{"arch": "vit", "norm": "rmsnorm", "mlp_ratio": 4, "fused_qkv": false, "inner_norm": false, "width": 160, "one_sided": false, "batch_size": 128, "final_lr_fraction": 0.01}
Rows from block 4, named by matrix and row number. Rows with one number belong to one neuron. Each number is 500 + 25 x the weight over its row's rms, rounded and kept within 0 to 999. All counts start at 0. Numbers have three digits each. After the name is the row's rms in percent of the matrix's.
# fc1: MLP up (model.blocks.4.mlp.fc1.weight, 640x160), inputs 80-159
# fc2: MLP down (model.blocks.4.mlp.fc2.weight, 160x640, transposed), outputs 80-159
fc1.185 079:523449467485505475481511502495475465453499486462464493460510483493519497547493479452492502477469542520463504503516472486515522513460500537472508519507526480514515519506492482494505472520529505490505527479427494439512525531492514490501475506
fc1.187 087:522520518485525494514508465484458475522494502498467500503497547519494483555526507497515504487465470505528491471465459507503477479466496510518490530466537509508511468502489507485476467535528519531438492508474470542521445511465537515519542535
fc1.188 088:523500473518485497483470530482533469449523540542514513526506508513495511498492531488487506484468499500507466503528488493499513498473544466521567518481534530497503453500520483488503513484486472517489500521515505487479468461483504491455511477
fc1.189 104:532499541461496518495545486496487503483460466493470509471519482496533491500472509448482523475495470525470524517514480486539492519515506524509517557516503483475511509487517466501475541496529529477476496526528512466516494456490534524474476480
fc1.190 089:517479528518467535515517481514511455499508538485509513517486532495481519499521462482457478513483566487496544473516458484516466531495481490526513488504523503451475504493553515508493483482543531479509458504511518476486482522496492481468493527
fc1.191 117:499501514483537513485536493521504525520480538496492522528572461502567487482489481471470531485501523499519508487435492476485513504495511508502501495455510475507505488467515512501515499486495524541469501498512554538514509482503483509485510489
fc1.192 111:518486494488505454485500461531471483474482468549482461504518523444508503481499485528487502508480511546474466533493556466500534494490533503536454516500492472524495517509477481496515493510494474465488504507513511519500488499536518515529511498
fc1.193 116:509513467541526460543554516509536475518528492521451493532465499488515561479469476513526475524550465489503527508532512518502489542550480498530505510480520513537528525520540513480511504520470518494494535479498471490524521500481521492516513484
fc1.194 094:512506486524456481485497527490500537494486477496529478468503513527482559516545459540516455529463501540506474507513525460509533513494527490443504490469480490530518492467517554534508503516518536484466503557525513529500504517524489484522476538
fc1.195 104:515496448519510454536502509468526516520533534503482525545514506494490531471490501467479490483501531504503499522445483478536490516503497470513514538462485495530520510474517557453506453471503518550500506487530503465490504525507493494449508478
fc1.196 101:489505516528476505488456522500496527519472525514471476438497450510489496490503502492499464469515506530474493498476518552534485474541485528491485500499500495467526488550458481464500497510486548516474534486513492520473490506491499501462497537
fc1.197 098:497538535517480510541494489497518522503504487463521460518519487483508511509501499529512445511507467492478542541494452515471493518490481483499526499495471535519550510506508461468448474473504524501512521545491533489476517502456521539472490501
fc1.198 159:516521458485489537476503507543558494513495556532490466420498521461508523528486529466510494490511483500473496486523435538475509511538525536507496531512448494501482466494489498493508468531501513525503480527525523500515454477484485472508492493
fc1.199 093:546492522527478499510469495508529503501509518515495504513474500449503515478486461469508509489558507488520469520482543485506461559488556508506502522505507509474503515496505514549526496465571472545451478491497452533451499498490481520499461491
fc1.200 091:487498478493480479508479481462509508535535504514493498545545526484475459538518508483487442494495474502500459497515514495511501494505539512454526482466555506481502469459545498518481526472500515501521455531427466512505516486504530520510500453
fc1.201 090:508488533468518511502505505526528514482487480509506479511548494504484522536506442470459485537490489474474528487483533528517498480503544513476531507528474492511520510527523507510489526485460510474491476516493432478553522506496473471522486470
fc1.202 100:489503478476515541457458537509515521491506504495496510467504510500499534565499478486505499519445512475535497471517475495494500496551488499506549501501481528533491519503504544503496489454488477507504536479541475538496478482517521478515483504
fc1.203 106:502526456480494486491509468509527476460529511491466532519475480503547510484485482509486521485493496551509479486493504477513498511514529510474480504520541484524546515499523499521512488467524466496456499535499524514564470506509488505527512525
fc1.204 083:516520441513512444557519461533556491483510507478528471515495514438520499494485454463534519516516491492469505496499514463468496519493506505544472498520497504491520485505495519512511508486494465472520564527492511473489491494496480519538522475
fc1.205 100:484481513454486522503503477484505481502514423511489512520466472482459504485512500532438462507458499507488473523491482513531521509487464475505465493478473494423461464481551494510535471514454492521496500484517460533521517494510494512499518505
fc1.206 124:527535536479500491534458494488459504447527457478488534488533508500489513509534487531471494510484507468529506446504451533512487519530535523528535522473513473524481500511511477511512456517501506481498520520477516512493502466488489510507482483
fc1.207 107:474441520509552507518493506501504542499493533512531522544501462522481482520479496511519502503541454518536522493474479508502459507536472509469513540470518517473491476484512521526521456514548508534495489493538480446542496503505493478525521517
fc1.208 085:467490485516452504520531533500518456478507529533498526486557462537529511519484512453492520483542528483513494515532502522480487505488478530498480504545511497505497530493525519433491481529480514471483518501503460500549499507480474491478498483
fc1.209 111:515509487502547508479494505519492540510497504510522489506517482476476504474517499463494469465538499524473536517496557550507481518506534532511480545501525476501459476560545501506486504485510476514499510469516480482439508530512475448499526513
fc1.210 095:503541482474519491485468508460528514497521482459485467500502484499458495517508494531485500541513501533528502496516538470481504510529489502473477510537497482511489493479496535506500475510470479487490525517462490455448514458449477475467463525
fc1.211 084:480479495534502470490460487522482573506509533512532493476519515486502509518524491548488520503516469521521457486500500482480555526501479501479471538503494472519468465535505508538483493503478499475516488527516514498485422520498524502507516495
fc1.212 092:498471494523495481523522496446515467459510508521499481477421497479529461506483487485507531466483535516519488447507538493560483477552499514514493473545532564499496503508480529550508518476528486512467495545509512509503481531490529485508476486
fc1.213 095:514527485462502516514538488529474488503492459504471510505433530472525510473540467479511515489504458539523481549506492495533504493514527510484508525516523509478496539495546511501497475484541463501486536529517509527555512507495494499499532453
fc1.214 105:449515470470461461538453505492518518516513496497507476512533527516511508496513462475485507516522516506479511527496533481501535483490538453475477499545493512492462456514466471503542498474529472524522485462448541491520561491458511516552471474
fc1.215 090:533482465531455478548493500495486509516542528526479501490469493533474546502519521508525484556473525511428480502473503522480500513470500480473492539471476495496508499524496469494476473495527464484531513543507538465475475467505478533512497518
fc1.216 107:480543496520481512491519508515489473501550508482469527523505517457524476480516471506491484468487458508558477476490536519498474549470521481481526477519535485481507531502496543524544500500509514449456510468449519460488512467497479469484496492
fc1.217 088:521471543481517487484518482496517517542508486490489493456541525486475508510521452503482519482499536524520496545503469512507516514525530477501514476518490480516495540471505524514497509548484471505509447542521497474502500525506486509488447516
fc1.218 110:495506534502505497511526498516539543467516554504483458524531499477503470507526479491483545511497487439489463487520487465534474486478550509511529489503480479500518493491502479519508470522507470461524483484504467524476517518484514514475490537
fc1.219 096:496463548545478530503510487475562518500521517500531487494505528468524482492529505483528504506480484493522467475478549499485484506499506483528544543469486510473516529509473473496483554505496480477503482504484566514534414463467430497463519491
fc1.220 097:470448496531527461527461524496500515501499541519534497531502510458536491513507491478494524513511512471526533438493532503487513526510543469528485516510496478492519481507525529488473458514471527488460489500480510515491495539477513531423489531
fc1.221 104:489483460542493516498519492491493528484457495512498518554475511476460491494524518509540494536496487532501520472505484506540483537522484505459483570498488519523538485493500487484529509503502482493519476535482486434490516496470515479548510516
fc1.223 091:561514495488524503484479461503536512479524467538520498492515478462471510490509496492502517478514505512545475500495492513530518493467510456488508519515492473490493501506476479502483551483460476514479478495523482531470450506532485511539469529
fc1.224 076:526511505543486477520499501506473484491534560483536494510461488475509487553557473499520503537479501529494515503491513472506472528518520474485483510527552488434507491514543525478480492525506489483494517477476487482492426447509486518525484502
fc1.225 091:483517517530500505525511491478506552485535548513519491481502469497517513497469492500484517519498492445449510459492533521490494503461502507485511513514491495498505500516488535505497510462546474491566487522455459462501423489472502480493523482
fc1.226 088:549492497528519480499557490497507518532509557525557536504485507504533507517532472473460439504491432540442489506483486465499507502478530510477503494479499484557496496484546498476506463497512465497535510524486467504510541522482493509499483475
fc1.227 088:489484486518482466503472511490474539452516527506540505466486503494521462535532507446487455477490488504512467546489499519499481526500549530512532507464516497499507517489560537473529494486486453509493495538483516462516467473533472516449471487
fc1.228 109:518506502514478492517483489546487457510515517483551466493515456500457519547458482504506559519507523555482502549500510464462512498508517502515526462483533563516543478495479530491539500461437480501512502520514483511472490479529520478470534494
fc1.229 082:509510513534480536508519484490538526471490500491465539529517495505479520480465479476498520561497501520480527531490509445493504522480469458488536498501563522475517495517453465535553471492538474496488494513463520530501504488480483518459465511
fc1.230 105:462496501517521519498518543502462499502565531516465467530477480511477462480529528476489542505482458499510502529499536510535479515521517523522494479496537505529499517522528537491475485486484495521488485522511504488489533533487494458483527489
fc1.231 097:512495487505500518495518506507475487513552531492495523509513525532515481536477517508501469531494460529499453456540510478506540477496522505513528554495516526495541502469496514533491510507502464484490504542481513517512480444467521496550510507
fc1.232 082:504534493493503476501427477524502519537488510476473492487463441472545487492515519488484461503483523504491524510494513474507458468464505507496517454518547496485488519472485515509517491467555502488546466497503514476511512529520509489507483522
fc1.233 103:499473486493513511489471490491487519465473480518480466494450491501495472482436559479525440501488495481543542505492541490464461544506526500507494483440489449484546481499507508528492482493464492511467521467490491491484469519473541508498501511
fc1.234 111:530449516480494450459495491545483514482535527512533497527481478464509475470491463463514507498480494507517494491460513534472498482503529479503517480528488507493500448520489516488554496506508496506473437519503534448512503522509503532484526487
fc1.235 101:512451507491519502509466478513483519507507507510483503526491473560550471495488464478450484484496467510495410506491492479507467516493526509524490475511548447509483509493506512502501543474517484486473505469494507504510512489537500483503459490
fc1.236 107:477495505517510552502501505497492482500517484506494504462461514517512509504499490523522472539489559480491478473499455484517479523523506486494536486485474490514500507520522522477489457514496499497498516551506447436473499496472494487465488478
fc1.237 086:497516495533512492497520480512533492466519516542482509489487495453490464454485500509492562493503500495470535492459533503519483525497520490515502497519523460417494500520494511502493495511506550495473532523487462524494523542493476519495488449
fc1.238 110:505540480511475475564501492506537457538459508517535530523495483462509459525495486505503520512472491538484521510519506531485542504472506503491484484494506534467535514539489476459538488473487527498494544501469519514535495517504493508497505520
fc1.239 105:486559479502506507539493479460493550479534517491494464501523518451499499508466497473492471511501509552522492556500484504453474497519537500485484473524496514508500516554507504466467525529486502501485550498469510508477488548465507482512465468
fc1.240 098:505519522496492447523511475521495520517520492490485493499499500470508485468461469505519521514541523510510499522495502491497476515496517489537457517469565515479510510541512474458527504480541472498477435557530477488493507499455478470489485490
fc1.241 111:515473501550518450480491492501511481535477450491465524499459489473500503501514491518447476539534498502482541519468441514579543516511483490444521458516496512489468494507513498440480486490509458506486551465498507521487488498512486456535516524
fc1.242 110:502526535498535488490486469569518486539522492499504495506452509551507481495536508505488486490499480438477511502503521503520446485488512543522506466517484528512476491522534507559481495510503462473511515549533535492498512494493503494489479508
fc1.243 106:483544537530495510482539503502509532515525516496517504528462506506532462510482510513488502506456530494551479510495504515485478482512516504507496489513488511509513569514479548487471466542468478532474507522497484503530455527494501524484444506
fc1.244 123:502493488474545525499534529499523503476503525486477560513508459490495489484503517482468534516546520479489487532477490509546502483500480471492554462502507462482502491493520474469500473514520499506526467507481516480476523505472469467503489521
fc1.245 086:531506519486519512531492487506531546489511481472449525488529469483494457579457459509479511511533488540516506503499505486532487530481500509531518514443503501431489495472521491453532496511515512549441503542511482493506545490493495497504495506
fc1.246 090:439483523493498534455489470502511484499482525506516507501529514493526532556543496495493491514516469571467458450509524469499525562528477500472488524489465516500519465483533565496513473541523509488474526476535487486481450556536485516484521514
fc1.247 097:491501494529492516496524488512516477521515540503546497469518508496507479510505490582506532531493551450505495461494496463482489542488475490525516500512470497458532514522523493515497479511499487509491520527480500534518457503503498468483492516
fc1.248 111:478529502475494502507504505484528521515471506484454499491481496464470466503491519494493521501514456489482518458486496528477531519495486523495496495481574502455451520485497455561510474527486524494517462483488520550460506460510519496465470489
fc1.249 097:485486511494473477491481522508531528545488492480487539509471494496505479496502475494524547482501472488526519520487542450503493483515484525508460538478504498495539512508556517491459529489462492533505468500543488537490483507525489499517503437
fc1.250 080:486481542528491526530486522496542465496494517498461529514493500519503479553494517488491508477479522503485530494504480488513499470476491516473521497517506483516443477528502494489532498484461503484460493513527529505465497468548528497484537523
fc1.251 095:535540537516508491507552536494464515497494505473433548516495509444509499493501465460485488489480501498517496485502528491503469511462495522461506484528543465523527521521522500510437487484518469499471489522506485513505512511471496472468516470
fc1.252 099:527466505481529443540519506481523487491528504497486467517533503516511505500469514421461533470536525486521524471451511516514510528532482510500483475523506518439460484506517487496498535489496510452476510513523525539523480512479501549492497513
fc1.253 082:488489513537512515552510513522533485470503507534493501525529486517464474480493476536493494495520472498499509491497499496489505498493522535488483542536543489456502468514523503502511481481473531454501493472514490509459517505462505544531482487
fc1.254 092:513489484511508509507517483498546483505494527498516504491489504494524495488475511528513526448482484476469524469537507497495519538524519487491491449543501468502528480470525496515531551530487533491459505495457478479413469553477498505466473482
fc1.255 096:548498488524488542541511505474511511511483508507529489497469470460549479551492483527551518519469519468546507505532505535483480496533486517487517487503480510519499460551504507509538538517493482463476478518514517486453505482510517547526487505
fc1.256 114:507509547509514469518509459499521487506493498519545514520484488532508545531458501529494496544492519514498502543474498478529523520515498511445493491491490495523503497464531473505507477531485485512550545502468483529501511489528502536474526518
fc1.257 124:510503480498484481518509504533510515498460544458488492523488471455516479479517523499517545437480511511479496477514524517512478496498528478493492505513480507473516541524543507528502479479529488493491504486517498531495506471509500498497459495
fc1.258 080:537466512516514513461476500526483494498521528572526467503531457517482479496453498521525520519515470522504480527481550470539497516495512483518545513462496483494476495479521468503500494501490477463519479513531528493520505473553515504526509485
fc1.259 076:501497509530511491500482488458466478488518477507490489475509513499492491500501505465541492524566531558492482502543493499476490459495523502485498529486467466495487495522478480476448512503478554495527470516453482527453495498474540452509493512
fc1.260 088:494492486546511464517558452502505530483505495480453539544522470461486537504530535497565505488474541464501528495497483472460503492489532507521495527485489480513516461482523502493541527469538478496478485521556517492479482514515510478517462486
fc1.261 107:496503510513488465507495530503466515517489505443447497544493496515468461540434486475528492482543517467534488467503500515522518549546449503513552537478538504519480507518501502523481499508458492473473493472506489534514522481512511513531510534
fc1.262 108:501469459483464524558505477458505526523527504512487523544502492482527481542506496513459577483567497494493503501501523485543517506483490470495507503533502516489510530460495530522534485495465498555520497489501490494493468496504525471466480496
fc1.263 139:545481517511511504486476455538443516488484445464490471504487502508489510502563492506525502439490490534555492473482517512481473495525495518490511489512499491487478479497495480502465473514486510507505524500472456523432541487503516478518486478
fc1.264 103:515488525464503528516507476509536490496471535504483494548492461506464483492467480473503536485495535474475494473484543551527502504489453488498501517530470504464526527490522493485541526507486456502480502490494474495478498525490506507543517520
fc1.265 113:560568494541521540514477490521498510491491528491546538504489491514514486472501487492554514523456476550484546501503537485472511476486493517511501538533475484483505538510528555461522526529527505553544497556498516533467473528465488465487481521
fc1.266 096:513467502493456499547496500522497494506500461499520468511504481503492511489515539520492491482519501494469502489499524492514485467486493524526507484501460500489532513510531521487556485498441454465480526481481452486538513449458512470496503472
fc2.185 080:504535508480502496480504503524478523486488475516541476488527505508486518495500509511549533487534459463494568486471493521503505492534496476497509530483492487472492541507495512492476528446452465438506469519492465503494518511528493538506534513
fc2.187 091:515512495535490522529523506511524502549510490534487532488493487545493528520465553534496523537490538483431475538507519497497487512539505474502501516555455487495476509488480461490494525476490514455533525459507483500453496478523507514515490497
fc2.188 094:496553511487529459483518492485483510482485482522524533515521466426497481505450535516511529524529515469476493524471527521454514454520507502537496487518488451478476492493469470471469498472538476511513469535501522525492531541543518504490534527
fc2.189 104:501476478518494526477458492544479479547488505468522505499500497444511494513511490502507516519510464469484441519505502507467529542500519440551497517510489529495504497548507526499488474495515466533516488503510505457503542521521495490530511540
fc2.190 086:494517450518463489490501514511519523516494465501467522530504536472504484497484482487546451497502447500534507569471529504508503532547530521484492502484449478495521520531475514501461463491496509532511554564466489499513516481529507523505489496
fc2.191 100:491467537460526509515503524496474451481497506484452507472485509515543504522517476501478518546499461457472467505518550514475505475485497472465515473495527467510470513506522548557492469468514506473500509486516511478494472491484498501489509474
fc2.192 097:525491492497483485476477547490456542534489528523528522497530525508499503466467522503434546470510498440481497487455479525503460514492475526484517494515529496493497525515473534521510477472523503493468522488497474484442501496506506474510525507
fc2.193 117:439527553515488522501531539533481521519505532493494526495542540518486492515519482469449488507499466516513538504452470475513498495512532447457488548514490506537467506500468459538504494458505489512500491502503473508499500528509501487457542517
fc2.194 100:485479495512490499521503520513500445481518520488473555499518494457514473466492504464456540511514484469508509502483533505528497463534512477528512498508503508516498450478483452475451528450487481502536487461417455492465529501513508467482505476
fc2.195 105:540531542487560499522516516490471561485479499508484488472478464498494527498503467477452501483492517483487478451520522491489511523499519467501517517497494496518478453542475510552473457471493493450486505511477475504519484458446487521511502491
fc2.196 097:472495478476501509491557520478489469495498508505500519581509481488490486529531484501540496500488475488488485481472477501501507493460474492490542474522472489502465516472561450510481497537509516489450489506538524493464492557471455450512486517
fc2.197 099:507486519502466548464485514540508538488485529509504462486490507466486496497511479484514532526518514484459505504494518477510483500469517476517479506490491479474473523506494498509531533497477478493508508487529505491513464514494530527507483524
fc2.198 163:511551420481500505494513536487558520525492519453484492473481517500501538495531505523489529516522472475536531530545453491458480517532521520530515516514480504499505464514504522502528454494479483518509477504517504515504486492489476547504515478
fc2.199 096:473529431508536519519507513516495509532516513464532465514494530558497501497519495511525510537480450493518528432484480492491495497471473491482481530522478516498515487505510501479513520479461509474519474509517482511548489513483542493502490510
fc2.200 089:499479519525497528483501506520471476465523518521517515520449507465523508480491532528539500521550468531524535514500425524532520501517517507514486538503454502547472488477452480465492497527466516520547534521537497513450521516488462494518533504
fc2.201 098:510502493529494450472512475501468481536498484509477503480502478519531514488457503463532501445514526505496495458484508511488503536471494497519469504446498522497478451486504464493531501543552451508509528537498548500427475527484501513507496512
fc2.202 115:538453476496482497527522522483477495469499534511512497503505490509458474476486492473499482523530504511511511515527480520517455481480510514487514505522489479448508520478526470523489519545499539489494473525493493521474463455510486489473487466
fc2.203 111:517507507499472502523494483459473490499488480538557529513511518481498524520508487483505494502496467495552497526520452499500511466550497478515481476474523551494467477503446524481517491495491505469536489504524535461435498496510528506518475520
fc2.204 075:497496519495502499506511507491497517531508498504452522427546531491467500517505488518472465499471500518556523496535478494506496489471469477472503531477510444480517473517498500488523459493526532497478448477487486546442510512523522519476527504
fc2.205 103:523534503492486470497482505526483504514510490501512508490504524531504522499489494502481500485503514532483531466482536513434504543468488496501529503459507456537477553531441504508433522486538524525495496526483527488495503501495516477480507477
fc2.206 104:501514490508452469498531495523490526499435523491511489504500483522504559509480471529515481444534512516497516531476493497496457490483492502465447468512505484499542539505481510533517443513508529520545540488487469470500490489440565511529488518
fc2.207 103:483496498501521502487522518527496480498552528474517496509509511511498528463542540459466524522442508489507481476526515425469544501431555509532495486480479527451499471530514485513496504524520493502492502473483480492498493502536477519498524476
fc2.208 088:485498473497527470524471449473504507524488476423464440470499551452486465482525522516474513516461530489510492491505485485499492499523530459460508495461508534524541465539504506515469524468497500496513510495501517512488499490541520476521488510
fc2.209 102:432476528492528498550489489521480468522490490501474520494517464525514527456502516524484542492500488474508498507483502517569551482530496479525456480474504502519438555491519523484547514545506507494497537522492473471480499504524491488504536537
fc2.210 093:501463504511493508509489516502439521531470492542521499495499503496513503528528529504521546471492474461472525486537503521493568481459511542529510476574518513481519478521504488496476469448514514484546483491523488483498483537514509507488499483
fc2.211 087:500493490519494492494504529480516490522515457520464483462475485555489557556467526529521499487505474513513523523481506495517514484477502502490524512512497500521534521505496528505488539542487577522466475497496435533471525494494498470514485458
fc2.212 094:479491467474512484526521519488508525535519454513512499504500465464521529463518517501476495513487443451488506466483521454480520487487577495489485473499501443492499540509525518506489490472524516490519509486492493522527468445535536529471439468
fc2.213 097:488502453516448501542456525474524499498527505523486483484518506515535522517484490486464554504486495424484505500481484457522519438505509496520466460489501519531504500505483506533502516468524509478505473478482459486478486482519501492531507539
fc2.214 102:526466509552497517468522517533515488501507486507440546512469465516495517478521525524476490500461466466501495471554507509530511521517465495483515506523483497535530516470534486520512460519468487485482530520554467533468476507523478508501503536
fc2.215 100:505481503492475466516523480472523539498482486473491538519512494483531470502483453498528489490493439506579522499516472464521477499485464462525538479484466461482495488523505534499488505478467480500492507461499461527525557504519545474470533511
fc2.216 102:518484517512525511520503508504453525497532502496559487498503491536531492523537499493525450498502527488474480492491479493510499500525470516490529522496489486503518439433511511475516518491481498531503488521526525539503448505504450536476505528
fc2.217 091:467515525525478490487492503477483527496465485482468518500518503509473490523483524497519463473505543454527486483483506515525506472504464529499474534504509504507472468562522513519556474469482536469503503498440498518484508492506520468524510506
fc2.218 103:518496481493501490508524503549457482488483497508507536542501473488536521510506507499503503506510503470520488507511521536487504496548489486542458471530490529460526483526552530451502470503504515507508483537498508490484505529463501534513484436
fc2.219 094:506511480481484524497487488459516499485517494525494514482499497517513498526453480512520490475510496503476529535513492491522478515513468499477475477481518476449487532539511520520523493467526546573483527474498502461491500536555535490501463482
fc2.220 094:519545522489505516481529442450502481489506458504486464457517453522523519525510505497495478511538504529542480561549492501508487490475492503546507476521500499491488530494455488535468508518481516513555534483474488521496518513518527527531472475
fc2.221 122:494508492532501499515497477501498492511514547486440519471522500523524490506526451476491492484471427472528475502553486493490504483517525455526478476511528479483442507543480537554453512539495500507498529464520529526534475501524518475494460525
fc2.223 104:490489502525554492544498545472493520472486464454515465480496542537524488541545549482510505492505526462508522512496518466446484513547510527502513468493512501499498517486517475502476476493510533519496512486466486507529538509526545504458528494
fc2.224 078:475476517487519444463500485499502523491486465485448512568535488484499500506483507536497506442518514480504488503493528506450502523479482491508526486542475501520486521492478507533506469456465523525504512516536474473534546525514494496492505482
fc2.225 088:477456486482479503513477530505480465461508511525485518499466489495516499475476515504483502515449494543453515485513469540465499502476488502507484475479506516510466500461507515496465459532460493519455493496516529516510580485525466501512482483
fc2.226 088:504487488461461460486472489527504502508512539467466476480506459526454477483463558537507538500527509494529522528496482502486519492512503513520497490504460499443489484520501509536503515527492482500434490468499500524488511472518546471460531541
fc2.227 097:527500550537478492484530500494549484507499482495500500499499484504508500512479499522513549492492516500484483466513508505472505497519487483497528517512464531507447460545461462508537514486513542490469475490534471503478479527540530461508531483
fc2.228 118:516470473499465503507487523492553523496491513521539511502503529498479506538493498483517480476496496513526492505483536462526529537484474517542476510539515502499484533539542509466527485509508484497488495526518523472554502506518457497506508501
fc2.229 089:465467453485521479508470523546478475509511512492493485504498498461493482501507517532535490510468513442476494484494514536495481505495540527513462493518461479503472493525537522477492488489482501517488516540510489496555502542508481489502518529
fc2.230 095:526499494530520511526522515518508536514474514506514504449525514446533478474525461491497488492488527408491519491532491500488518511521499510487538493519516492495475540481485480505475487463492522511452511470513522441536505459523524533506489509
fc2.231 095:526471511568516494487455506511506479453511520503471552508470488497465511487529511514566521519456496475501519522492509523514495509487477503509471506507514530514454516487523519487485555492516473516506482483507508511523510502507509554494523479
fc2.232 080:496509513458503453463507468516466504501525520534524474522492552464489488536456461481566495483507503519463483510559531508482512519530444541498552493523508497508497491496478497518544492502486504487452557511513483474477504475503545441491474522
fc2.233 103:493481479537497513533491499503549493541534508535529525500500457508507498486536454495496546496512518489507463487521471538489490450461505493517467485523535510524487532517499496464490527511486483519498498527501516483494533483501503552494518514
fc2.234 109:507530522520498515495456505522452504509466524536456492485489492501514472498494514497465495463509505482452513511502502496535535508543495538462461484515488548457501507518504485503504471513477473504535506485523487497468488493517480463539510505
fc2.235 104:510505488500486540513495506482495529469491515502505509505525522509489523530534517494534506514488503467523497506525491510507472515527482472492499517508496502465548493493519510521500551504481522499440509544506482495517471555528487532523508483
fc2.236 100:464539511498522491546538490518485479512525558469493505493522484533499502443505481464491513509476476528543482516501514538504496461479474453547487540517518525459488501523455515482554486466496489492517520488461482524513521490510484500480494474
fc2.237 088:502505507442460478530519502492488496493466531496494562521496488520495514527550527491493512509458492512529436512530488492497451477527491510502506480500470516527497512485463531497515499443493472510503486505488507452529531482501556502490544504
fc2.238 102:497484479476501540528510519501572546493501464526548513483490487481482552518531564510523500473510499493472538497523494480517479542450451505494540497511517496478485476490470537495528493534515493520510541524490546491498537507498479472458464453
fc2.239 096:497457477515468493508509494483524466517524494497492486497465519513497474524486485497466511489529526482514502471522521535505482496478477486550525526453530526522499455497473462450485496484468500487507480475537501483503519508539540495513510497
fc2.240 091:527459481538440481540474540486556479467462540456521548517550498523507524527522518494526451493456487478512533495519484510488533513515484522520505551478467470536506507479512511524484470536485492476459501484506532530502453509490550500519505506
fc2.241 108:438494438502500542520531482510471553519532524513527504494495502519503507520502504501483492448506517530485512512486502483439467500500501489513483519522509521491559518502497495541537501501473504507490526539512478474498476506484520498500479486
fc2.242 109:503514492503485478506517461436509537452541495509475530524489506463507489527544507531496492528505484448500477461552537468501510471461526505479499555498505482483464493503442499482502517515516515506531514522472498497481486516517530511528488464
fc2.243 111:512454466515532469502503519505489515547483463491492493533514556496471456507508452461463501478513515448498510476455517465496505536533502481537490455462487490507470494515525487479490511508518525500513483501485510473519488544503516485459516471
fc2.244 120:489498537484529525511466466505462502502494515504521502485494497483489487511523502465497515435524471560510504475525495482479516509524559502480453530499506513493484517502534537502513455512467477484490506533535498499499529501483504519485480521
fc2.245 089:492477467499479494499501546519487471503497522472487495523489488521519527459506518522482539474473490506485480498533511508467526505541538526513484470552529506504499486518476484504510508495513484472555481489469498508502530489492486516478545502
fc2.246 094:505484477503483489522493496492439496522543486515490453489461495499486481468470505502483475487502496449541539478478460518504450451459453519527484491551501514513509503559521440491494515466511501494528505485516478500492471516465488496491497503
fc2.247 101:483512498491479484506522462455495498474518499480512446509495488546506519509465529458488464490508496543487527535472463521501494483538498522515508493483523497502454510552481512456484502472487501489499495499463491486521555525469513503525488486
fc2.248 093:545514508526525552510459497492453540476516517484470538476509493459558530485500510516456474541502483454565454484507513500510516472539531498484494521527509466510496449492494534536521502479525477535468527476478492520501510502476488533480503515
fc2.249 099:502515459502497532485471473500498501466452530502498468523528529514487548494509483504511459474528497525497516521481484536477529455520481474473507455525495495512476504488509505511502423503550524515501498487493523504524502509510518470494510464
fc2.250 078:475490457518552504482492493517472533515477466480533484465503500500485555452492467508537504544511482526491506518518519507450522483514487475532503514506534522510493549505498490461494491525517473470502495466478461461453501515485474487491476478
fc2.251 094:531518481498504519498482487542539515503493498512511458473454502487481497504517479494532489478504561502484565484448510518510525464535454503494520516473468516505481528544487483512498488540499533479501523495500542507511499517514545490526527488
fc2.252 096:485522479504539517438507436525477523484490501494485548503502461501528509478479472510535499496496449535561493501507480505463476485484507480520507574516492478500533512555467533488496449507520497506449479512536526480493507491486477471497519512
fc2.253 084:477509476496530509514465498469481523502467546476496526524467500465505485525522520508486468539487483520515527514554473534526476508508497448481491497455464495517513478499538519499510530516535515495499474526469475508515489498528505479507569527
fc2.254 087:485541521503520486496480511507477517497489455510454483489513524504505519493492503454518508532483479511511501539526494473506487466464504484471491517480509485496456528529480564503480479480546514487521529478492476495507500489512477533500503535
fc2.255 096:498526495522517450503548507470503475494476497521520527488523505508459482466495507504494493476517450539508477514511525482495498515443510489535444522485457494493491525535520486513451547495486449467474490452487496551517506504520501448460521528
fc2.256 102:488494485491500496510537541519481516495494488543538497508486558500494497519522530511469488472503538477521480474474473485486480539446492512508530498527510546474502468487508504525524491459522507503488501478540484500517523469497461525512498512
fc2.257 115:495458501515517553526508465498509487502526448555554514511438441494478483519537517483470546532483513543516523484502512512499491505511540483539483524526506527493492484481491491500498476511495481494508508508489461547485481447477524462487504531
fc2.258 075:490461501470496474443486537515498538525479475509522489511481499527491497524488500494478490501486500539477487491470476496478477527520457515485480469473475535521528502479483486508505539488471550451481552455442493521495515506498476470506474489
fc2.259 090:531532500536444464507440466475520524499537479523514507522493462491461507512519524521483519530454488497556524483468538508507503516519536479544483480487504490514482521505534522510514492507528487456467509479522559501514502474525473530518464487
fc2.260 101:513506537478497506534447519537546496518517525514512481541469541476498475490458463493517498515514513538487445509528501513506492470487462485501467531497506499469490487528519506466485528519512510480525477517470496476517501493453489532503487445
fc2.261 109:507511502494506535501532511519506506499488496527523525521507528536499528474511441516465484509464480514445479479548509497481517494489542467495500555521476513521520480519499499446498488456549524519529495531451489498486461533495484492456522520
fc2.262 121:521499511497515535505557520500483542536498510470482510539501502505474503512475498498478464508504497499496480525543499531492466507530495463493500493496492496529475467512502485490525515472537508496513494503457501518519427485498523545504477529
fc2.263 117:485471492490474511527497503509514557485502517440454534485523530486512545498529480488496522506521510513515512478492527480481486488481544522477543544542480498508473455506494472497526507523468508552510543459495468507505509496483500492532512478
fc2.264 103:510486468518490477499505492472512469483489477508514521505511473464513503499519452477476512481478526544486513480483488492464525494499564519494478505471521478496502512511489506515481473479533488480528494506519543504462491466493461514438495491
fc2.265 120:495460488496518502536505452491509500489495501453455516578506482477547460500469511503503490460485511468505491474475473505505496492515536479480494507480467512502527445499527480499488532533506474502506477480502490554469435508492501494511521474
fc2.266 092:502502498501518541505508475464510463470494534509477506494458518511472484526471475506520523503505515493473482545505493475517483530485448535469476489489469494509472487496530503528520492494516513570485525496558535523485513473470495488463461543